config.toml
train_examples = 77898
image_size = 32
crop_scale_min = 0.5
mlp_ratio = 3
patch_size = [4, 4]
residual_init = "zero_last"
optimizer = "adamw"
epochs = 65.7
lr_schedule = "linear"
Rows from block 3 of a small multi-label image tagger, named by matrix and row number. Rows with one number belong to one neuron. Each number is 500 + 25 x the weight over its row's rms, rounded and kept within 0 to 999. All counts start at 0. Numbers have three digits each.
After each neuron's rows are labels from the 100 images, of 14976, where the neuron reaches its highest value: "top examples" is what is common among them. Only what is clearly more common there than usual is listed. The data: photos of plants, animals and fungi (iNaturalist).
# fc1: MLP up (model.blocks.3.mlp.fc1.weight, 960x320), inputs 80-159
# fc2: MLP down (model.blocks.3.mlp.fc2.weight, 320x960, transposed), outputs 80-159

fc1.295:503482510513512515505526537506481479491534475526501509497523507524524535459524538517474556513513510461470490474489527518565502492510491535522502450491484458496489506554518511529522521483502537513514491499486516531502480515543499509481521530
fc2.295:513499508526484477519482518535449504465519508507475524497471524516476467461511498530472507529499459513450510482519498512513489505486469496488464482485534517532478477521539467486520517522514505501505437495463522533523479486478516503499476491
top examples: order Lepidoptera

fc1.384:532485488509473470464541534521519536482529476500491491498516514547514487555490502501474469509513503481498489488503510554488511518514491526512472412491519478514514470499522510538521510500488536499481495515455518564510479507540539520530494520
fc2.384:521492520494485465490523505528476526469525488517501479528502526529475503463541518516492511543501456502520513522512493521498501472453483515492463474491504533497478491517563465510541516472515507498510430491456510530529508507483539487486453510
top examples: class Insecta; phylum Arthropoda; order Lepidoptera; family: Pieridae

fc1.59:508485536504466526478499509489467486508536492486500492514493494522493509482504503484509483506493504472485487500496509503532487510541501539528479478491481495537479483502536485486498563507499550454468507510494521467511480480495519525461490502
fc2.59:489513540477468532487509544509445517502542510497502526520509543528498489494511491492510465558478507498496553494494469515488513498466481507484470508515525525496472490536551436511470517498529514463504478516444529474537499448516535491495474517
top examples: order Lepidoptera

fc1.724:518501496511498506506480484491512493519463500506504536521518462534509519490506501534499526444514486514439494497514504490512444501482504429482518534485522535528491472498465548548492560509502466528524491507499471468443485495496457495481515471
fc2.724:510474490498440484465493505519498491516528509491488485493508520538458478487519550540514516553535505504492502517506512532500542490468500489501463491516481529512477510499549513525521508511481465486502476477495489519500466482479506501531522455
top examples: class Aves; order Charadriiformes

fc1.728:521511482491483482489499516500464511501503491487483489517506508533533427504486479505497457508501526452476498502624493531480497489519481492500480497521520503529515528514522499499499479499490489481478504503497479469509494513510491545499466493
fc2.728:491498489516463503532441522523511477533456505524410538492454501518486492503481511493505503449529518502488479503475493481505518506527526493531490517508502498514512476493511491462492514516513471486480521497529496470478499495508436516475521456
top examples: phylum Chordata; class Aves; order Passeriformes

fc1.662:534497521528521485514482495513442477499515508502481502499501478471506498462503499494465575512491472547446490527507515510568467486550489482510510450502489525549507505477531525493525520497501484449487515486505506550483498503466492509501508477
fc2.662:486474509511449517516428473489474463512501508473420472504513526476498468510480530477520499517462522508493519479492471499493549515480493538490458549515550519484506505480530465512516471511481454488458479447491500510514491493500424476498483500
top examples: class: Aves; order Charadriiformes; order Anseriformes; family: Anatidae

fc1.620:507506532511499506538500476485506523477482516463490470485472480458500444539509504478492537510527529488403491504532507493511516519520497426486463532454505542509499477519457492537510489498514504405506504506482473475473497498506484511519502478
fc2.620:474526455553477477486460481501468513479505484511467543490504512530485516483521519524450504499529479507478481508506503499511487485494480478477474523514495474521526511498491520486497552526479446525512438497488512502475503500503464461533514479
top examples: order Anseriformes; family: Anatidae

fc1.393:533508473512521505546483497539505453526514495473492488512507454489478526511496486511458530485504493525467495503500529500528497502520505476492514449495487502543477490518536524537521526471514506490541505494508490552500463491478518489510465477
fc2.393:560487504541507489517446491517470515479534469492447506532489512506499511481460534469550511509471497465492523474487505515469480492480500537482471501504544524515485473490521475515530490521521461522458470464531469457504493505495450472497458498
top examples: order Charadriiformes

fc1.101:492511516499496481500511524532531544458436476518510486477505507497490457508505491507500545499526505456525486468510468482501518540470503455496474515476493474443542540556429499478499483495491475481520521496474485524469530521569520502495539498
fc2.101:525475489488473464530503494484464531487505504533502483474468552530483496510547468550450478540518440508516506508516507507505490484447491491489465508502509532507493483522551480490509527512478477508516417521464508518525527486462522519556489513
top examples: order Lepidoptera

fc1.533:496495548516537498510485491485486512507507476524480496514478488479495521447505551497501546490489527559503510518498456513459501502499495500477464502491495483514506521484463488499478475534510534500456496488491499461513549507532501497471498496
fc2.533:483523486469538490504501496514483459482511515510520503501505464519494469417513466512462489460500465520475507522531524515541490517522455500525486486500528489552491513489486471471483537501542511504520447489490500491492528522438508507548488448
top examples: kingdom Plantae; phylum Tracheophyta; class Magnoliopsida

fc1.746:477505516523487519451486501498503497506498458505510557475471512513495499499520491490494509515472496515499483468493449500481462512442444463515516512483527498518492478483490521486498502485519521509494491519503501478493569467503498460461449512
fc2.746:497473449475487511477522486511507496475500498510516489547517503553490501461532534504520507534485482500470520517479544483508499456501500531526537477517520446510525475479540486538505481457510519529551487470555465507536502530462511488491528472
top examples: phylum Arthropoda; class Insecta; order Odonata

fc1.742:501504495480508509509508524465506487513445497496490505477471473512520460511492511524499455507469479526495495516496462514482502500452474528502492530457511507524494483501516487469519482511503513527479510518490500527491503521479500517540507493
fc2.742:510502486507500489529440474486498483510496504485436486527496465505516497511510460541516528482509513465545482512490495480481505496501512502485521461507491526511499484510503503511506509476515460500441506507483490476499473508490472507488516529
top examples: class Aves; phylum Chordata; order Accipitriformes; family: Accipitridae

fc1.551:497561517492518483489483494513474491462493520528534505485481489471555467478528460514512507490488517512525518498527435501510489582518486527509486478510456519479487531499481497499448473516502505533531501589503537491493504440514521515521486457
fc2.551:481513514524483480504489477533459515452480496543505520495498522526496457431561488544494494511498445497453491504510476512536478504474446501489468510496508505506498499523506488492496541542484476524495408503496495505493518468488502507518505478
top examples: order Odonata

fc1.513:522475502495510452453507495541514553511497496496482485489481496516487472481490507525491477508515490513502492499487485544486500552516513485493491429474474485482508480496462507517505472490505459515520509485479496544484500540542495551538505483
fc2.513:502477549513465507521496458523483557486522497512479473507543575500491478480536487505518458534489453473501487535492461498495481467467501513489475507501475522480532488513539501515490520493491475549461430486444483474531501506551506496529506553
top examples: order Passeriformes

fc1.560:522489475519484494524540520529505470505522486471498489507514536509497480518501527499505477511440462553529496511490493510471487471468491507463443472489498504523479572519516515519510559489513506528526469508491494509493497504498542512495485497
fc2.560:506522537491467490509503484506479517492533530504496463489498552515465485493521462556483496555507434480500528511503495496523505461471483502491485480499513536485480507530550477500519473479551532475515464507482507525551513486516556531526505527
top examples: class Insecta; phylum Arthropoda; order Lepidoptera; family: Nymphalidae

fc1.301:509548501527515486507479534549497482478509516474480475497528423492498489499489496476519576494523495473508462511523529482536496470570503523494505464538479471542502470496479510513514488472477506439507543532506459499508493506497487471520530500
fc2.301:502453463523514503505447486527509509493496506498417493515489520515485486506457507483557482513498534471513470440481504504473543496503537478493482498491545534484496485480535461496539516476488453526454489457500486480512467521474434514498483507
top examples: class: Aves; order Charadriiformes; order Anseriformes; family: Anatidae

fc1.547:511518516489543505524513537485525447515524510474536512479510467537498512468526526509525553473479519470500507510532534492517504458545498501528510453506471496447503504574472499492481539462541529509508476480521480498499451517548542477491494482
fc2.547:465524526541449474520474505502491546466502486511492485481477530507518444481528483533487500531530465491470491493500446509507492510468464496468434513496539515525516490535513506480523499530467476503469440498499524520527526493510504498535493503
top examples: phylum Tracheophyta; kingdom Plantae

fc1.418:501490536510502499503498506525483477469509518483488508495509459484479491469485493491503509498495535524493505554540542486535523468473488487477485502530493471525490499495512501496510489465474523451508515521482519476514484463495510476475537512
fc2.418:467515462523539487541476470553458533487492475538482501531544490490489514459500492493468534484477483469486439485482509489517494493486446518499517488465509479502504477513449502507498505516494510465518512547494446493539529492511495512460545519
top examples: phylum Chordata; class Aves; order Charadriiformes

fc1.578:487521490531495507492491485476494498464511496498551529487507461505537470475515515499493521476518477484475493480524460491556477474540471497500500489489530507501508482501478494503517490513529516464491469499524496480500530504525493467518512483
fc2.578:515487449521485486543491503478498514535500512462485498495488468477471507578485527490525514472470496506525508493505507508482492490512492500466474502500495542517507473524505487498544503470510506479513512458489514517474487503522521503501438488
top examples: phylum Tracheophyta; kingdom Plantae; class Magnoliopsida

fc1.28:471476474508502508536510493497521538515470509482501478517523509475508500503518539496491537497497500525492497507480507507536497471511515543512469504521452553468511515544473504510511443495501489465541488493496482535482514517491492506544462499
fc2.28:536505515486540549443526535511503531489544499522526480516475537549512474551504447522525470547491496471525508518461479546506483501483481503573496481503543509510453494518595477485522473487497535478498531533529472531555506492488536522498528522
top examples: phylum Tracheophyta; kingdom Plantae

fc1.259:517525499558555523512491500528522476482524500519503526505482455465492521438497522479514552495514501512485479480539523515509484540539486452470502485471493497508485453475488532458520491496506526490496520496531503470483511486520463461469517499
fc2.259:499500491541455482499472456521456507450484488506451490525503544520484488466513479551502477524491476478491473501506483500528503490447458510500476498493536498519511476517536485491509489496502472492474458509447501495539475491490482536502497514
top examples: phylum Chordata; class Aves; order Charadriiformes

fc1.597:471503520481526445521513513488515567469489504519494480503483497469502462525490509475498514450510528482523488525482442488540519503544512514479449455504521490439526521507429469500499488482516501461454512478535489481499494520572524514501495478
fc2.597:521484439501516519533492463507503491504534540494489475533486492480472516471469494458485500507476451536542501465526493521484538505491505498505466522471505562486433506483544498505526487493507496503539496455508495496516555523456511508569466516
top examples: phylum Tracheophyta; kingdom Plantae; class Magnoliopsida

fc1.493:516496492518547471494485474558496500468477489479480510532503450507485500504487517538490514546500490495517498486478529510600494513509523508507526505465429458484504545500483515499483493476488434475519505512478492483495479484503462561438520451
fc2.493:516467467495449529492518531517506453533521534523501524536539461476517516491500509479550494516506514490528544502482523496504489492492479529486505474529525510530440494496508517480521487482488516494492517482536466521514481507477512490485513524
top examples: order Charadriiformes

fc1.406:523515477522511514472543506522495494446476499470551485472478519514501487512496492495481456502531492444490480449551516488497493531545502458500503502485509489474544448506475532532494497516485512512498500526421497514499516513498521526535501497
fc2.406:512514503502529480489499489527481486462536572491522476521486497495484483482525447496509499453523477522492463481550500495506509491515523514521523509494506499472503484497479526491482446516443503510486461479520486478511496500467500502542515481
top examples: phylum Tracheophyta; kingdom Plantae

fc1.608:480544527506492541468501498518490485517485480536514519466484505462520464499508503513490495519508487535489485493497482522505493558503477496504507502541496505528513511499499508473509442527498526494505506501496535576484546471540510511568503480
fc2.608:514477460529494454519476470502478535502504510512490480465521519495498510499505496531474507499506454483453490486550513500546490492487477499479476508507513521511537482474466551507529500511428465531489441480489530495485537511480477496514506499
top examples: order Charadriiformes

fc1.18:532472499493483407421496512507490561463458475484495481502519543577506535525500529499496479506506474453525503496556521490471486484450496487460507524456518479464545556526482500528479533508471436544465465493473489537508501520525466534532494489
fc2.18:487541499535495540517478509515500469519514491478484527512527477466504485500507532484517509466502538486460544414475521476499506497555485541532528491509498444524445486502503478530511483528489535512485518467508516502520465478460476458440482514
top examples: class Aves; order Passeriformes

fc1.60:508487501498468477508507534458491513517493496478510502474502492493495523527520497508510495472489533460496525483507564487485499529481512494467496490523441510455490488530516508546485521512490475507508481518489520500466456521456494484521464434
fc2.60:473516522530470480507480482524467532460488497524488510484503529519488453458549492538491502510500446490445495504515470505526494500482456500475457522496510501505507486536511489496505523545473472501493414503488489499499513467493498512524496489
top examples: order Lepidoptera

fc1.516:546489578507484495501501496530494482452514495468522485520536468485491485504504516480502518491481487527482504563547528477527491481550484477448498488481475521507491494505467524516497525480482501477469487490474484530508494500551521534476502507
fc2.516:482536471522540479507460479527463526446489488535469509513500507495467490455516480531476479507468468476430482526507506536533489503495449522498494523508532512511504525517480505491501511524497459522498445504511520515506484458462473479490502445
top examples: order Charadriiformes

fc1.410:497511498508506462542496482467491517519484498503483477440424471498508465477505498539509510491498515496546496533470503511492470486484505490461462505477450510489517531513531528465478518473510488507484481548496492519466470500477517539501453430
fc2.410:484503502532460474505482482527462528459487502526487513482502532519487469451545497545493501519502445496451492510519477511522489491468456503478457519493514509506504494528520493494516529539465470513498412495493490510499519474486498506528500490
top examples: class Insecta; phylum Arthropoda; order Lepidoptera; family: Nymphalidae

fc1.208:471505518548481516507476512503526473511540492507474525520543454443485565456511539493485513483456471513491501539544529498473504500526497533502513482487485489480484538484504529528489468522480516500511508507504557473448491463478454508474541498
fc2.208:489525500543487467524462491522481533460466500520465509470508516494475461484541502507504513497494455500446491532517503502510490480489450493471474535503502500507522496512506516496517500524466444500480426497517497505496518493487465508511521488
top examples: class Mammalia

fc1.221:449469505480541500525553483492517474529484522495543482497495502476468504458500467535495516494505510502503515562497495515496512535463527538473479491493479459496518500479486501441492524472507522529467498489499518491485483515474549530508511491
fc2.221:479540513524479471511477475519470526455482488507489518483499550514494450464535489532508485508500452485451464496513464510508482496469458503480461538476495492503533494529491505505499510544469451509478414493493495501498511488509489492514487489
top examples: kingdom Plantae; phylum Tracheophyta; class Magnoliopsida

fc1.387:501471518507497456526495509495505499526482503524502523487449425493484517461501476533512535457482494449498498523477521514482469485554507488470510448486525500525502520474497520437495490423522485496488498511503526443483491519476490473499476476
fc2.387:483487490546506510510480458517518498507477488502480523514480488546560488479518487508503515481499467504528492513523520469487444433487499496473551513524501473501481480477490535502526505483511501517558498538500495508505530471465477500485527546
top examples: order Pelecaniformes; family: Ardeidae

fc1.541:494482472498487485528501489475464533529506523475500491472537459489513512508502498488493509485474531439484516567529557519502489494513508527503479460516481501479499503518485521542511485478446488491516500530494493495497460504465500479507525494
fc2.541:490496501536463475507472478532454529459484504534470522492513533521503472443535514518498499519494440493445507503504479510527483481475457504480461520491513505510511482523521485509503526536475464518496416503494491506510529495483488509521505488
top examples: class Mammalia; order Carnivora

fc1.568:508474472529491480500537492526502556489493500477508479488533560494514511529503525489473523493507517469445486549507521529523507473511504515473456486475465506463562494497476506529522476492489493476494496517506505531484484526507511518561504481
fc2.568:510486470494478498507499496507467536501504537547486490486521538536502485467512495507473462526469492490478460555490502502514518476460487484505464535528517507511504464473550474497491470526511486542462428492494524506520498482452501492551523506
top examples: order Coleoptera

fc1.287:499488465511463521543494497482460458526521498498487498498530512493507531529505502509481518530456467538471511507492515498503453486498525492487514510506447527541483483493541545488522495474496518481518486519494503541493489451461497516491413499
fc2.287:524514476512501459535481520523491515488503504479491470550467494484468469507492460556518509493517486467490515494458530517546503530480496486470480524464495492507498517530499519493484490486531467483521498484548443530467459489491509513511500463
top examples: class Aves; phylum Chordata; order Charadriiformes; family: Scolopacidae

fc1.64:511484503552485488491494512486460508521474490498493512452523485493534523516497513498493540507488490509490482507538488497520491490491484516493481527489480497474523488484492528455518510537403461479481513524500540549485573503485476511497543502
fc2.64:492447486517475492543470438486487490535471508509440498489521497506526507496512529469532519509485477505473511480478506452507549467515524527512461509530508498493505467477521463509518539539454478506467466509464499468505534511464458490525490527
top examples: class Aves; phylum Chordata; order Anseriformes; family: Anatidae

fc1.743:490476517490508491515542521474495481524525510485549492455480462509503478488485509484484496516529508473476495465507522513511495508520506459490473474523514527513511478498504523526538478520463532519547520539467498494519539489460544425521510488
fc2.743:477492517519495483470486483543480524481482515485499473479477510522489470438524487538519516523533479488494445508517493500525522469452486498489483495511490500505467498490497546481505525508454471513474457489496499532506493529493498530530512489
top examples: phylum Chordata; class Aves; order Charadriiformes

fc1.571:488504493475465502492543508497490475522508499476525488480500489496487505509517474515516451536512505464512490502482515509558516517500519535524498487541480476510492542509529508491506463507454516457525514554514512527512496491490553523498471478
fc2.571:507477531490500482467481482486513495540443485480506473472489479531499486513526490525561506498534530489512448487469481515468541498469520469493501525522494493481559493474500536492495503539476463490454496481503483507461472497523480480528478477
top examples: class Mammalia; order Carnivora

fc1.36:483494531507465512495490499500461536494507490475482495514495540542543490516497536487482501499496510488509516501563504502522470485468487507493495545519479478513521482519491509528498468464478486495504499521504514483499500487541495514442482519
fc2.36:488515502507489504509486485514483496466504520493498445508476509493442453475528485538514499530505433490517530468523459487488506510490472525520465485478507518504477492520513504461483477468516491489522456495436507498521517480485528515529458501
top examples: class Insecta; phylum Arthropoda; order Lepidoptera; family: Nymphalidae

fc1.453:456529525520522530502492529503478477517506495486499511471487515535499483505502463535482532521510513509531507513509500481489487510501475512514504513546526466500468490516513504437500479470493536432543507506506490528514479496490545482505497521
fc2.453:506485480486494499468533541515479523467527523501510477474495559541456475498503496503487483575477476483444554515534512502528505468466492475485442519515545494514491500538543471476488510458513510486523449501438529529543510513476546489544485525
top examples: class Insecta; phylum Arthropoda; order Lepidoptera

fc1.540:445512543492484498454529529476502551525525459552503498535519493544491521504535517495509527479449471528494494549499496499492495454540491519499515474517502498491505498539490495495504526471490527493471486482494506508487509473530518509473489508
fc2.540:516507494496465481487524488527489505442494526545518517540499518538513475446533536494509499535507466475479510505521502534526474505465475508504461474508525538506502512491517476524504518501489510509489453506500500510522509510489523522482490451
top examples: phylum Arthropoda; class Insecta

fc1.308:506473529519479443570497481498512500518500511486506511475446486468502518519514472519486535460518567499532487506505500504486501527510509446480502462504497514511512519484539504478509461433538513514508507532514535510480471529484516473503460498
fc2.308:506523513513512531495490507556480489498511507497495532499472483531538466442519473514573481479519496519511521493513485512517458516493463496499506502494524530507445444486488490451490502477505533462550509521513484498534498504452507505500509556
top examples: order Pelecaniformes; family: Ardeidae

fc1.314:467589523491553493476484503487499522495506490507496511510444523472505471502481482517507472482528543480503481484523443513491504525573492492508451454540512476502531516482496483461471471542507498482473525528528496456498484511554520507496486484
fc2.314:537501449515494513511460484550485501457447485533433504552525499466493525514516513493472499481463462519474535483472496504562519487501502513491524533480493502509494492518486497521530489483514466518474490489491512532468490501506450517473477476
top examples: order Passeriformes

fc1.446:524494544537537462483497488443497552498503481507502508468486440486504519456507486510477510471523483504478501503485497511513443500534491476484504457475515488535495500490477518444502530520516492481478497496508523566492550509481473530529521484
fc2.446:532506482522474516489440470497461470469490512485423470496497528486502462466506527518497484541472464519478495508504502521523481534463488521493487541491522509523515509495487517515478503508483424489476460476508516532512506470510444503519483442
top examples: order Charadriiformes

fc1.9:479533487488497483507464518480468477534497511510466493481527476466501484489491473488499512457456511516488493559467477486481489493483505498488498466491480525482508507524511502462525525515501470485516511508527461450477500518501458467520445474
fc2.9:486507510535478469508468478535462545456471500512479491490494521524484470452548483536486502501509459502452489504515501511532478493466459490481458535504519501521502484535518500503506514521463451510499412488502491515494508482493478502514501488
top examples: order Charadriiformes

fc1.403:533498518508548443536498515515468541480461512508480497508530444469514530509479485527499493479501524469504469513496502538481519562507492540507489467489510511486566487488472509468496496512483468479489511504447491515496512526491484496493492490
fc2.403:478484467544447513509496467544470512488494480518472538509543528524530474485507525509502500529488476476454524504537507478520496448476464517497465519521508485543493446516511468495485541527460499511476435512479510470512519483470504498506476509
top examples: order Anseriformes; family: Anatidae

fc1.694:507518487525491485528499500456505525541515507504489502500538466514501498504529513503487479498464540530491515531507460535479500509523515487469497474540453529452494531500455542488499447515496522498535478490513539508492536444510500483512476480
fc2.694:492501519536480478513477485526467539454485494529482528475502539520481471458542500526508490523505452498445500508502495510535485489467468487481455517504503502499504511511535493490517533527488460520478419493505509501499501484504492503510500484
top examples: class Aves; order Passeriformes

fc1.226:524550543527521517504508490527509512442509495485489529514489527506527478493486509505508462470523526464501516488503490495482501502520507464479464539494487474426523506520446475529481488522516518492433495503514506480478466505596494539484515499
fc2.226:528491475491521477495483469464493492518474477482475467449504511495537503553494484485462505485507554504494524484490506507529540540490524484519487531474516529534520531506568491543514517488519483526485528489494499529486478539472469506524498505
top examples: order Passeriformes

fc1.97:463540483493520491522494464494490539490476524532518508512501462445523486473549475530512506500440508531480522510526471502542494524506491540487481488491469516470494557504466499458474511484522495499541464526507527460499498462494505489532475475
fc2.97:479519496523487477503488493531462523449490496540504536496499508523509443450552494524497496500510456502444483488513464519528479502493449503491454506498519508515517485525495477497505536540484484512492415500484503500491519476484501497519495487
top examples: phylum Tracheophyta; kingdom Plantae

fc1.659:491510478522541504455483478467493502543484473484486523473490497545481512518517513504500574510453465535485499481512487509481461505446458488505533508479501504530483480489495522516482503482513516496521492496495504490486548458508478528491453509
fc2.659:490506489459455504472546488510513511483509497481528485486521530531532471479531510496501460557495464477488534546471526503518516491471479523507496498515553486501514541498544466523484465485540528497514454481529524528553476503480539520511478460
top examples: order Odonata

fc1.466:496509489506499473509486494509526544516521478485489484507462530501480487489507495508512461517484494520511505519535492509475494495492495527490495486475491540435478509525484525482488527496503484507496453497484510507484534483519505530490497493
fc2.466:503492499518474512500460491504459535475505483485460475481515529516452507462508477523519490514537461494506490460526519495507493517476457502542523523475500485545497480502558495500492515496502462526513453492490492511519494496525483497540535523
top examples: order Lepidoptera

fc1.133:508508482486506521478498510543469479502521505516492478526490542504516482460498543483504527516487472513479497517513508520488479485457503522506479498530493509523482481528541492543503480508474499505502524500497487475503523490470503514493492502
fc2.133:481512463538479523493524476534465492456517542533520532502441529488512479465491511462545499553530520542478525495543484522524495485480486498497476514485523499481468504496497497487529519496467519523491499493543511510562500486474513486509512502
top examples: phylum Arthropoda; class Insecta

fc1.53:453534526497502511512496475515504520463492483532539528512472454481520475461537492500518481491469482557485522501500464513521484517557476507480495472499482492503500507492457476510477514494529535482543472518476543482500516458505518490516460488
fc2.53:488521496527487459524482482529477523453477501539498504496487480523486460451568498541488509488501459495471487512506497514535469503500458494485451486494522512514498487522478481473510520512504488507500415506494502527490515495468501511504497488
top examples: kingdom Plantae; phylum Tracheophyta; class Magnoliopsida

fc1.196:466508523483508524516510504505506506524482524493512506506475539459513481510494483496497526449511492499529492514478482506515504490507506513510483554527472506443534491504435531462521454495481485472493510496510496514490485468516503492508504511
fc2.196:501509534491486488514485481506470525460458499494450507505483544513479509489519498530476474503482475496474553494489493504535535488523498465509490518498475515482529486536555444490451513491520480473505454524439484501485442474514496521469506446
top examples: order Passeriformes

fc1.401:499525508522497516536493503509518512478460510509480522522490516516509485467499508495485496491512453541498511500472523492583463492500498490469460542516458519469490523564456495526500457496507502452524493515531514519474525492525466482490477495
fc2.401:508504483494522521495530496488510540466519497566517497490508515533490470497517493443502468499525545461499494482537489514506526547497472526533469502500528521488496469483517439489542525548481517535490502499457450481522511497523507515453554527
top examples: order Passeriformes

fc1.285:475540537494538509552513488493533486522495493519569499484439489499528466497540520512519537489516498518480468493519451489490491476548514474496486473493444447451521470527462519476481512496521510502502524512516474470467516474537529509562516502
fc2.285:477516503530482478510488495524472533464484503540496526481495523520494443457549492539502500508506462503447487504504478516529485504478454503475447508503521507517516495520507476490512540543481488509491418491510506506498516481488506502517498484
top examples: class Magnoliopsida; phylum Tracheophyta; kingdom Plantae

fc1.46:505480553499493505486497508517486551483529507480533473463488513468487479454526486511478512512459474513524492556513504506507480557514483508443506502466484510447507536484446553451481525506459482527499451470491496540493526507520483525482520498
fc2.46:507503508539489470504481473546465531443490490527485505501491529509490478447537461541508487518487463477461495506508497523531479499469457505471471516495521519523487492525513503498504510509482462528482418523470526511508507456483493494506504490
top examples: order Charadriiformes

fc1.197:530488481491524487521486476536500476498493496480483506534514493477496489538491494507439534536494492598487497494500533495570472529501514488475517516491497511559498503490503514508493469476527439491509504490506486495495469509498488482501497459
fc2.197:516485476540471524523486466527472491523532498536471494544505516469459500467479515514526533543487454507489540490459473506511486508493497542459470531491504489515468498483517480470521521516492463476509514471535454485496513478488488515497495481
top examples: phylum Chordata; class Aves; order Charadriiformes; family: Scolopacidae