From a checkpoint of a small multi-label image tagger: norm layernorm, width 320.
Rows from block 3 of a small multi-label image tagger, named by matrix and row number. Rows with one number belong to one neuron. Each number is 128 + 32 x the weight over its row's rms, rounded and kept within 0 to 255. All counts start at 0. Numbers have three digits each.
After each neuron's rows are labels from the 100 images, of 14976, where the neuron reaches its highest value: "strongest on" is what is common among them. Only what is clearly more common there than usual is listed. The data: photos of plants, animals and fungi (iNaturalist).
# fc1: MLP up (model.blocks.3.mlp.fc1.weight, 960x320), inputs 240-319
# fc2: MLP down (model.blocks.3.mlp.fc2.weight, 320x960, transposed), outputs 240-319

fc1.654:171150113107163113152115134113157160130116093123112152140065131100117004126138131097126134093125110103155138170082175187146121109164095153130130133167104138116076064128142074094107125137109129131145198128166109046125126188120119138152143105
fc2.654:140182098113107132105128166161096160125150127161120132152147166095096144135214111097144151060089075131080193104090171144154157136159156111160144134075122085114169149138065088134154102210143110161117147159166159133123129132081126134116158119
strongest on: phylum Arthropoda; class Insecta; order Lepidoptera; family: Nymphalidae

fc1.318:195137179177075100103098163140129104206078178135111124142054112148175065191140123143114101095155145203160177164105148113146177044165105135125134104186174175087108130099105108145121131172120155077084163110131133135113068138131082114162153051
fc2.318:140174155167145060133147085084181173227120170174077140115128106112170182160145073119148163130141090115158138135140098139129134163181082115056195131089157086082123142092167157143130154178152075075154135088176082103124083139120145144137128148
strongest on: phylum Tracheophyta; kingdom Plantae

fc1.102:185114136134117114112113145105120099157102145061163125149097134117125097154063177142131105085195140152108140182108153151129147165069105107114170131137152126063134070191137086150165103192069118123114155045152119171122134146103123139045091096
fc2.102:142166143158145125131130071064201171152100102123160153122143104094157157082114134120167129125127140126142137154125096085141161176149088106013229126127127115117137138075132154112142122185190098136156122084140120113091107119171150172131102145
strongest on: phylum Arthropoda; class Insecta; order Odonata

fc1.669:111128180156152149137130141141116111121118150117072161171088119130173133104148075111102114091142170128150150163131150125116088093129144121125183110176071171154090142138104091092082125089121187096111128143114055096150134166108067131075150072
fc2.669:129173145160140110153145071059206189151100107121143138116155093100137168084134118112171125134120119119142145151120099077145151158171100114026217130116109120105136143105134171117132134193187100144168128071121119104105098111174175168135123149
strongest on: phylum Tracheophyta; kingdom Plantae; class Magnoliopsida

fc1.556:088142130170084101134152156128140170103164086109193153060119124155097187073125185096196053155114102089177089106150095080169157105133094109164109099147054149091103099151182243086153133110152109141162107144088157118151082128137124134116146165
fc2.556:160134076163180117121158174131113108125109089119082178116134140091095158187070154144117167157089140087137125127139113141116138182121137069118187124101143083143122097181109126123134076104079151065070059108119075082177159125131128194051116140
strongest on: class Aves; order Charadriiformes

fc1.297:172123175139175163138177170148095047195097117095136159118124138128154100171101173140103048077164109128155125140102141139131103103150108127135145126201120159119097114151111088103110101115100140096044150101120119136118104150117184111086169059
fc2.297:119159170168153153157183054115166208094079131089181116123168115109116152039128107117158106113124118137119153105104098061154176123145112093062159173119130140118153135089125141121170138182199125147183090105130169100095102123197162144137105160
strongest on: phylum Arthropoda; class Insecta

fc1.635:089094106131085189116150043093189126115134032136176124126153131150091143097140164098166158176080147092141097080140163168136098117140138134103118160113162128172051155129111119090098151174132136147125142109136117038144142089159180137142121168
fc2.635:123119154097160140105156123136034209161132127169143109124209114114120129093124095145108166141076116136100108136196049167145121134171152122134159087161097108091141136098156153139137106123133147151178146118153186175240136144127161105129092179
strongest on: class Aves; phylum Chordata; order Anseriformes; family: Anatidae

fc1.279:108135121086117148090080087136193165086115110129147055110064120174158122080118145122108102169093116180115110199108142142139110115079138162113127161139101156162076166180117135116183061109152083105183167129112152102109130174141118102122163116
fc2.279:110129138085132118154149147210167139191164112129122143130117111152151083163108074122076137172119112087147138162105180128122057090084160181144137047151210161201120146110122130088148157158120141107131070133089132088097171077101106089128128100
strongest on: phylum Arthropoda

fc1.270:093137085128093148111107157145117104134100191092172141144095104076168140146085123152098133129120141156144137145145156134111087082143081154137192123198170183133152120097135138108099136159149154146115154153119151152112108169110090109146052054
fc2.270:165178133127116082120098104080218121176111077128149162136112102098143175112136137128184138132132117153123135141135095110161155217176103123000230144088135098132146144097143137112120107191160112105113123113111093128089127125157145191132102135
strongest on: phylum Tracheophyta; kingdom Plantae

fc1.222:183101172142151101111090167138102098177070141081115131170080140145174072166130097149112132129158155119188157164162137054153151131145139119135167103197164133124163132083141107129096149160098125145115184119112158129140090135079121130177125085
fc2.222:135170183119160047100155102074196129193109126159107150110141114115159182132144110119163160145119114119154143126138080117111128188153086119016207114082134098106133154066178154105108145175181103080147120151155117075100102117142151150126104156
strongest on: phylum Arthropoda; phylum Tracheophyta; kingdom Plantae

fc1.719:205139157139106172078127091113139097114098106135142130121155152092148132094154116111184130146144151128169160152115120082148136107137155125121209103143125136149085174094124137094131186218134130165063150112148154067120115113164107182125157087
fc2.719:117138135118144167060127102120101056127149176142106117154076082119112137135145085122106108153098071110104126084154204145128148129140191131104149108136157141134128112160104138104109166132128159154115124124107188117112196130073113147136167081
strongest on: phylum Tracheophyta; kingdom Plantae; class Magnoliopsida

fc1.629:211094169098182145150093083132102085177100038118112097143104122067151080091105087149115150175114163198092096151134116142133107121163138130136140103137154057119140132107132112142160159128152138145086155057139122078147134132171093145145106131
fc2.629:155192114192119151130142069098127124168121134109129080157058042107122102128104124156101089108121131097078133099153153161109133122154180139094178145086190073131115140159094076085104130150094085180124131055085067119142112143152145185107194138
strongest on: phylum Tracheophyta; kingdom Plantae; class Magnoliopsida

fc1.400:164152125138117067124217091127123139143076169061115139139181140173119118121106125125119110088115128089174094133075150129185086090115131150178094123174145160070099167095105118132115111135140086071068118133124154151147117204080105106139179159
fc2.400:134165103127121112164106079145165212104150085142168198100131048067103165147088128090106085139151082124087153129109135135072147166154127175050189111155092131166124116177148153067130115091147196102122155116134127088101095109156138124137123103
strongest on: phylum Arthropoda; class Insecta

fc1.305:113148145200101115086140151149113127165077183094095103152073116140175132152115115152118147090126152141179192137157149082111065084211127116177170077170138157086108109097141110102146135166095147102074121106131124163164087172085102099134158085
fc2.305:150170167154153104147146068076179161171089122144166140136117154104140165082140077092189112151123113139163141150130095118158166158135111127029231117131152099121138135071131159110118143187161143096129116100136103104099116119166145185132109117
strongest on: phylum Tracheophyta; kingdom Plantae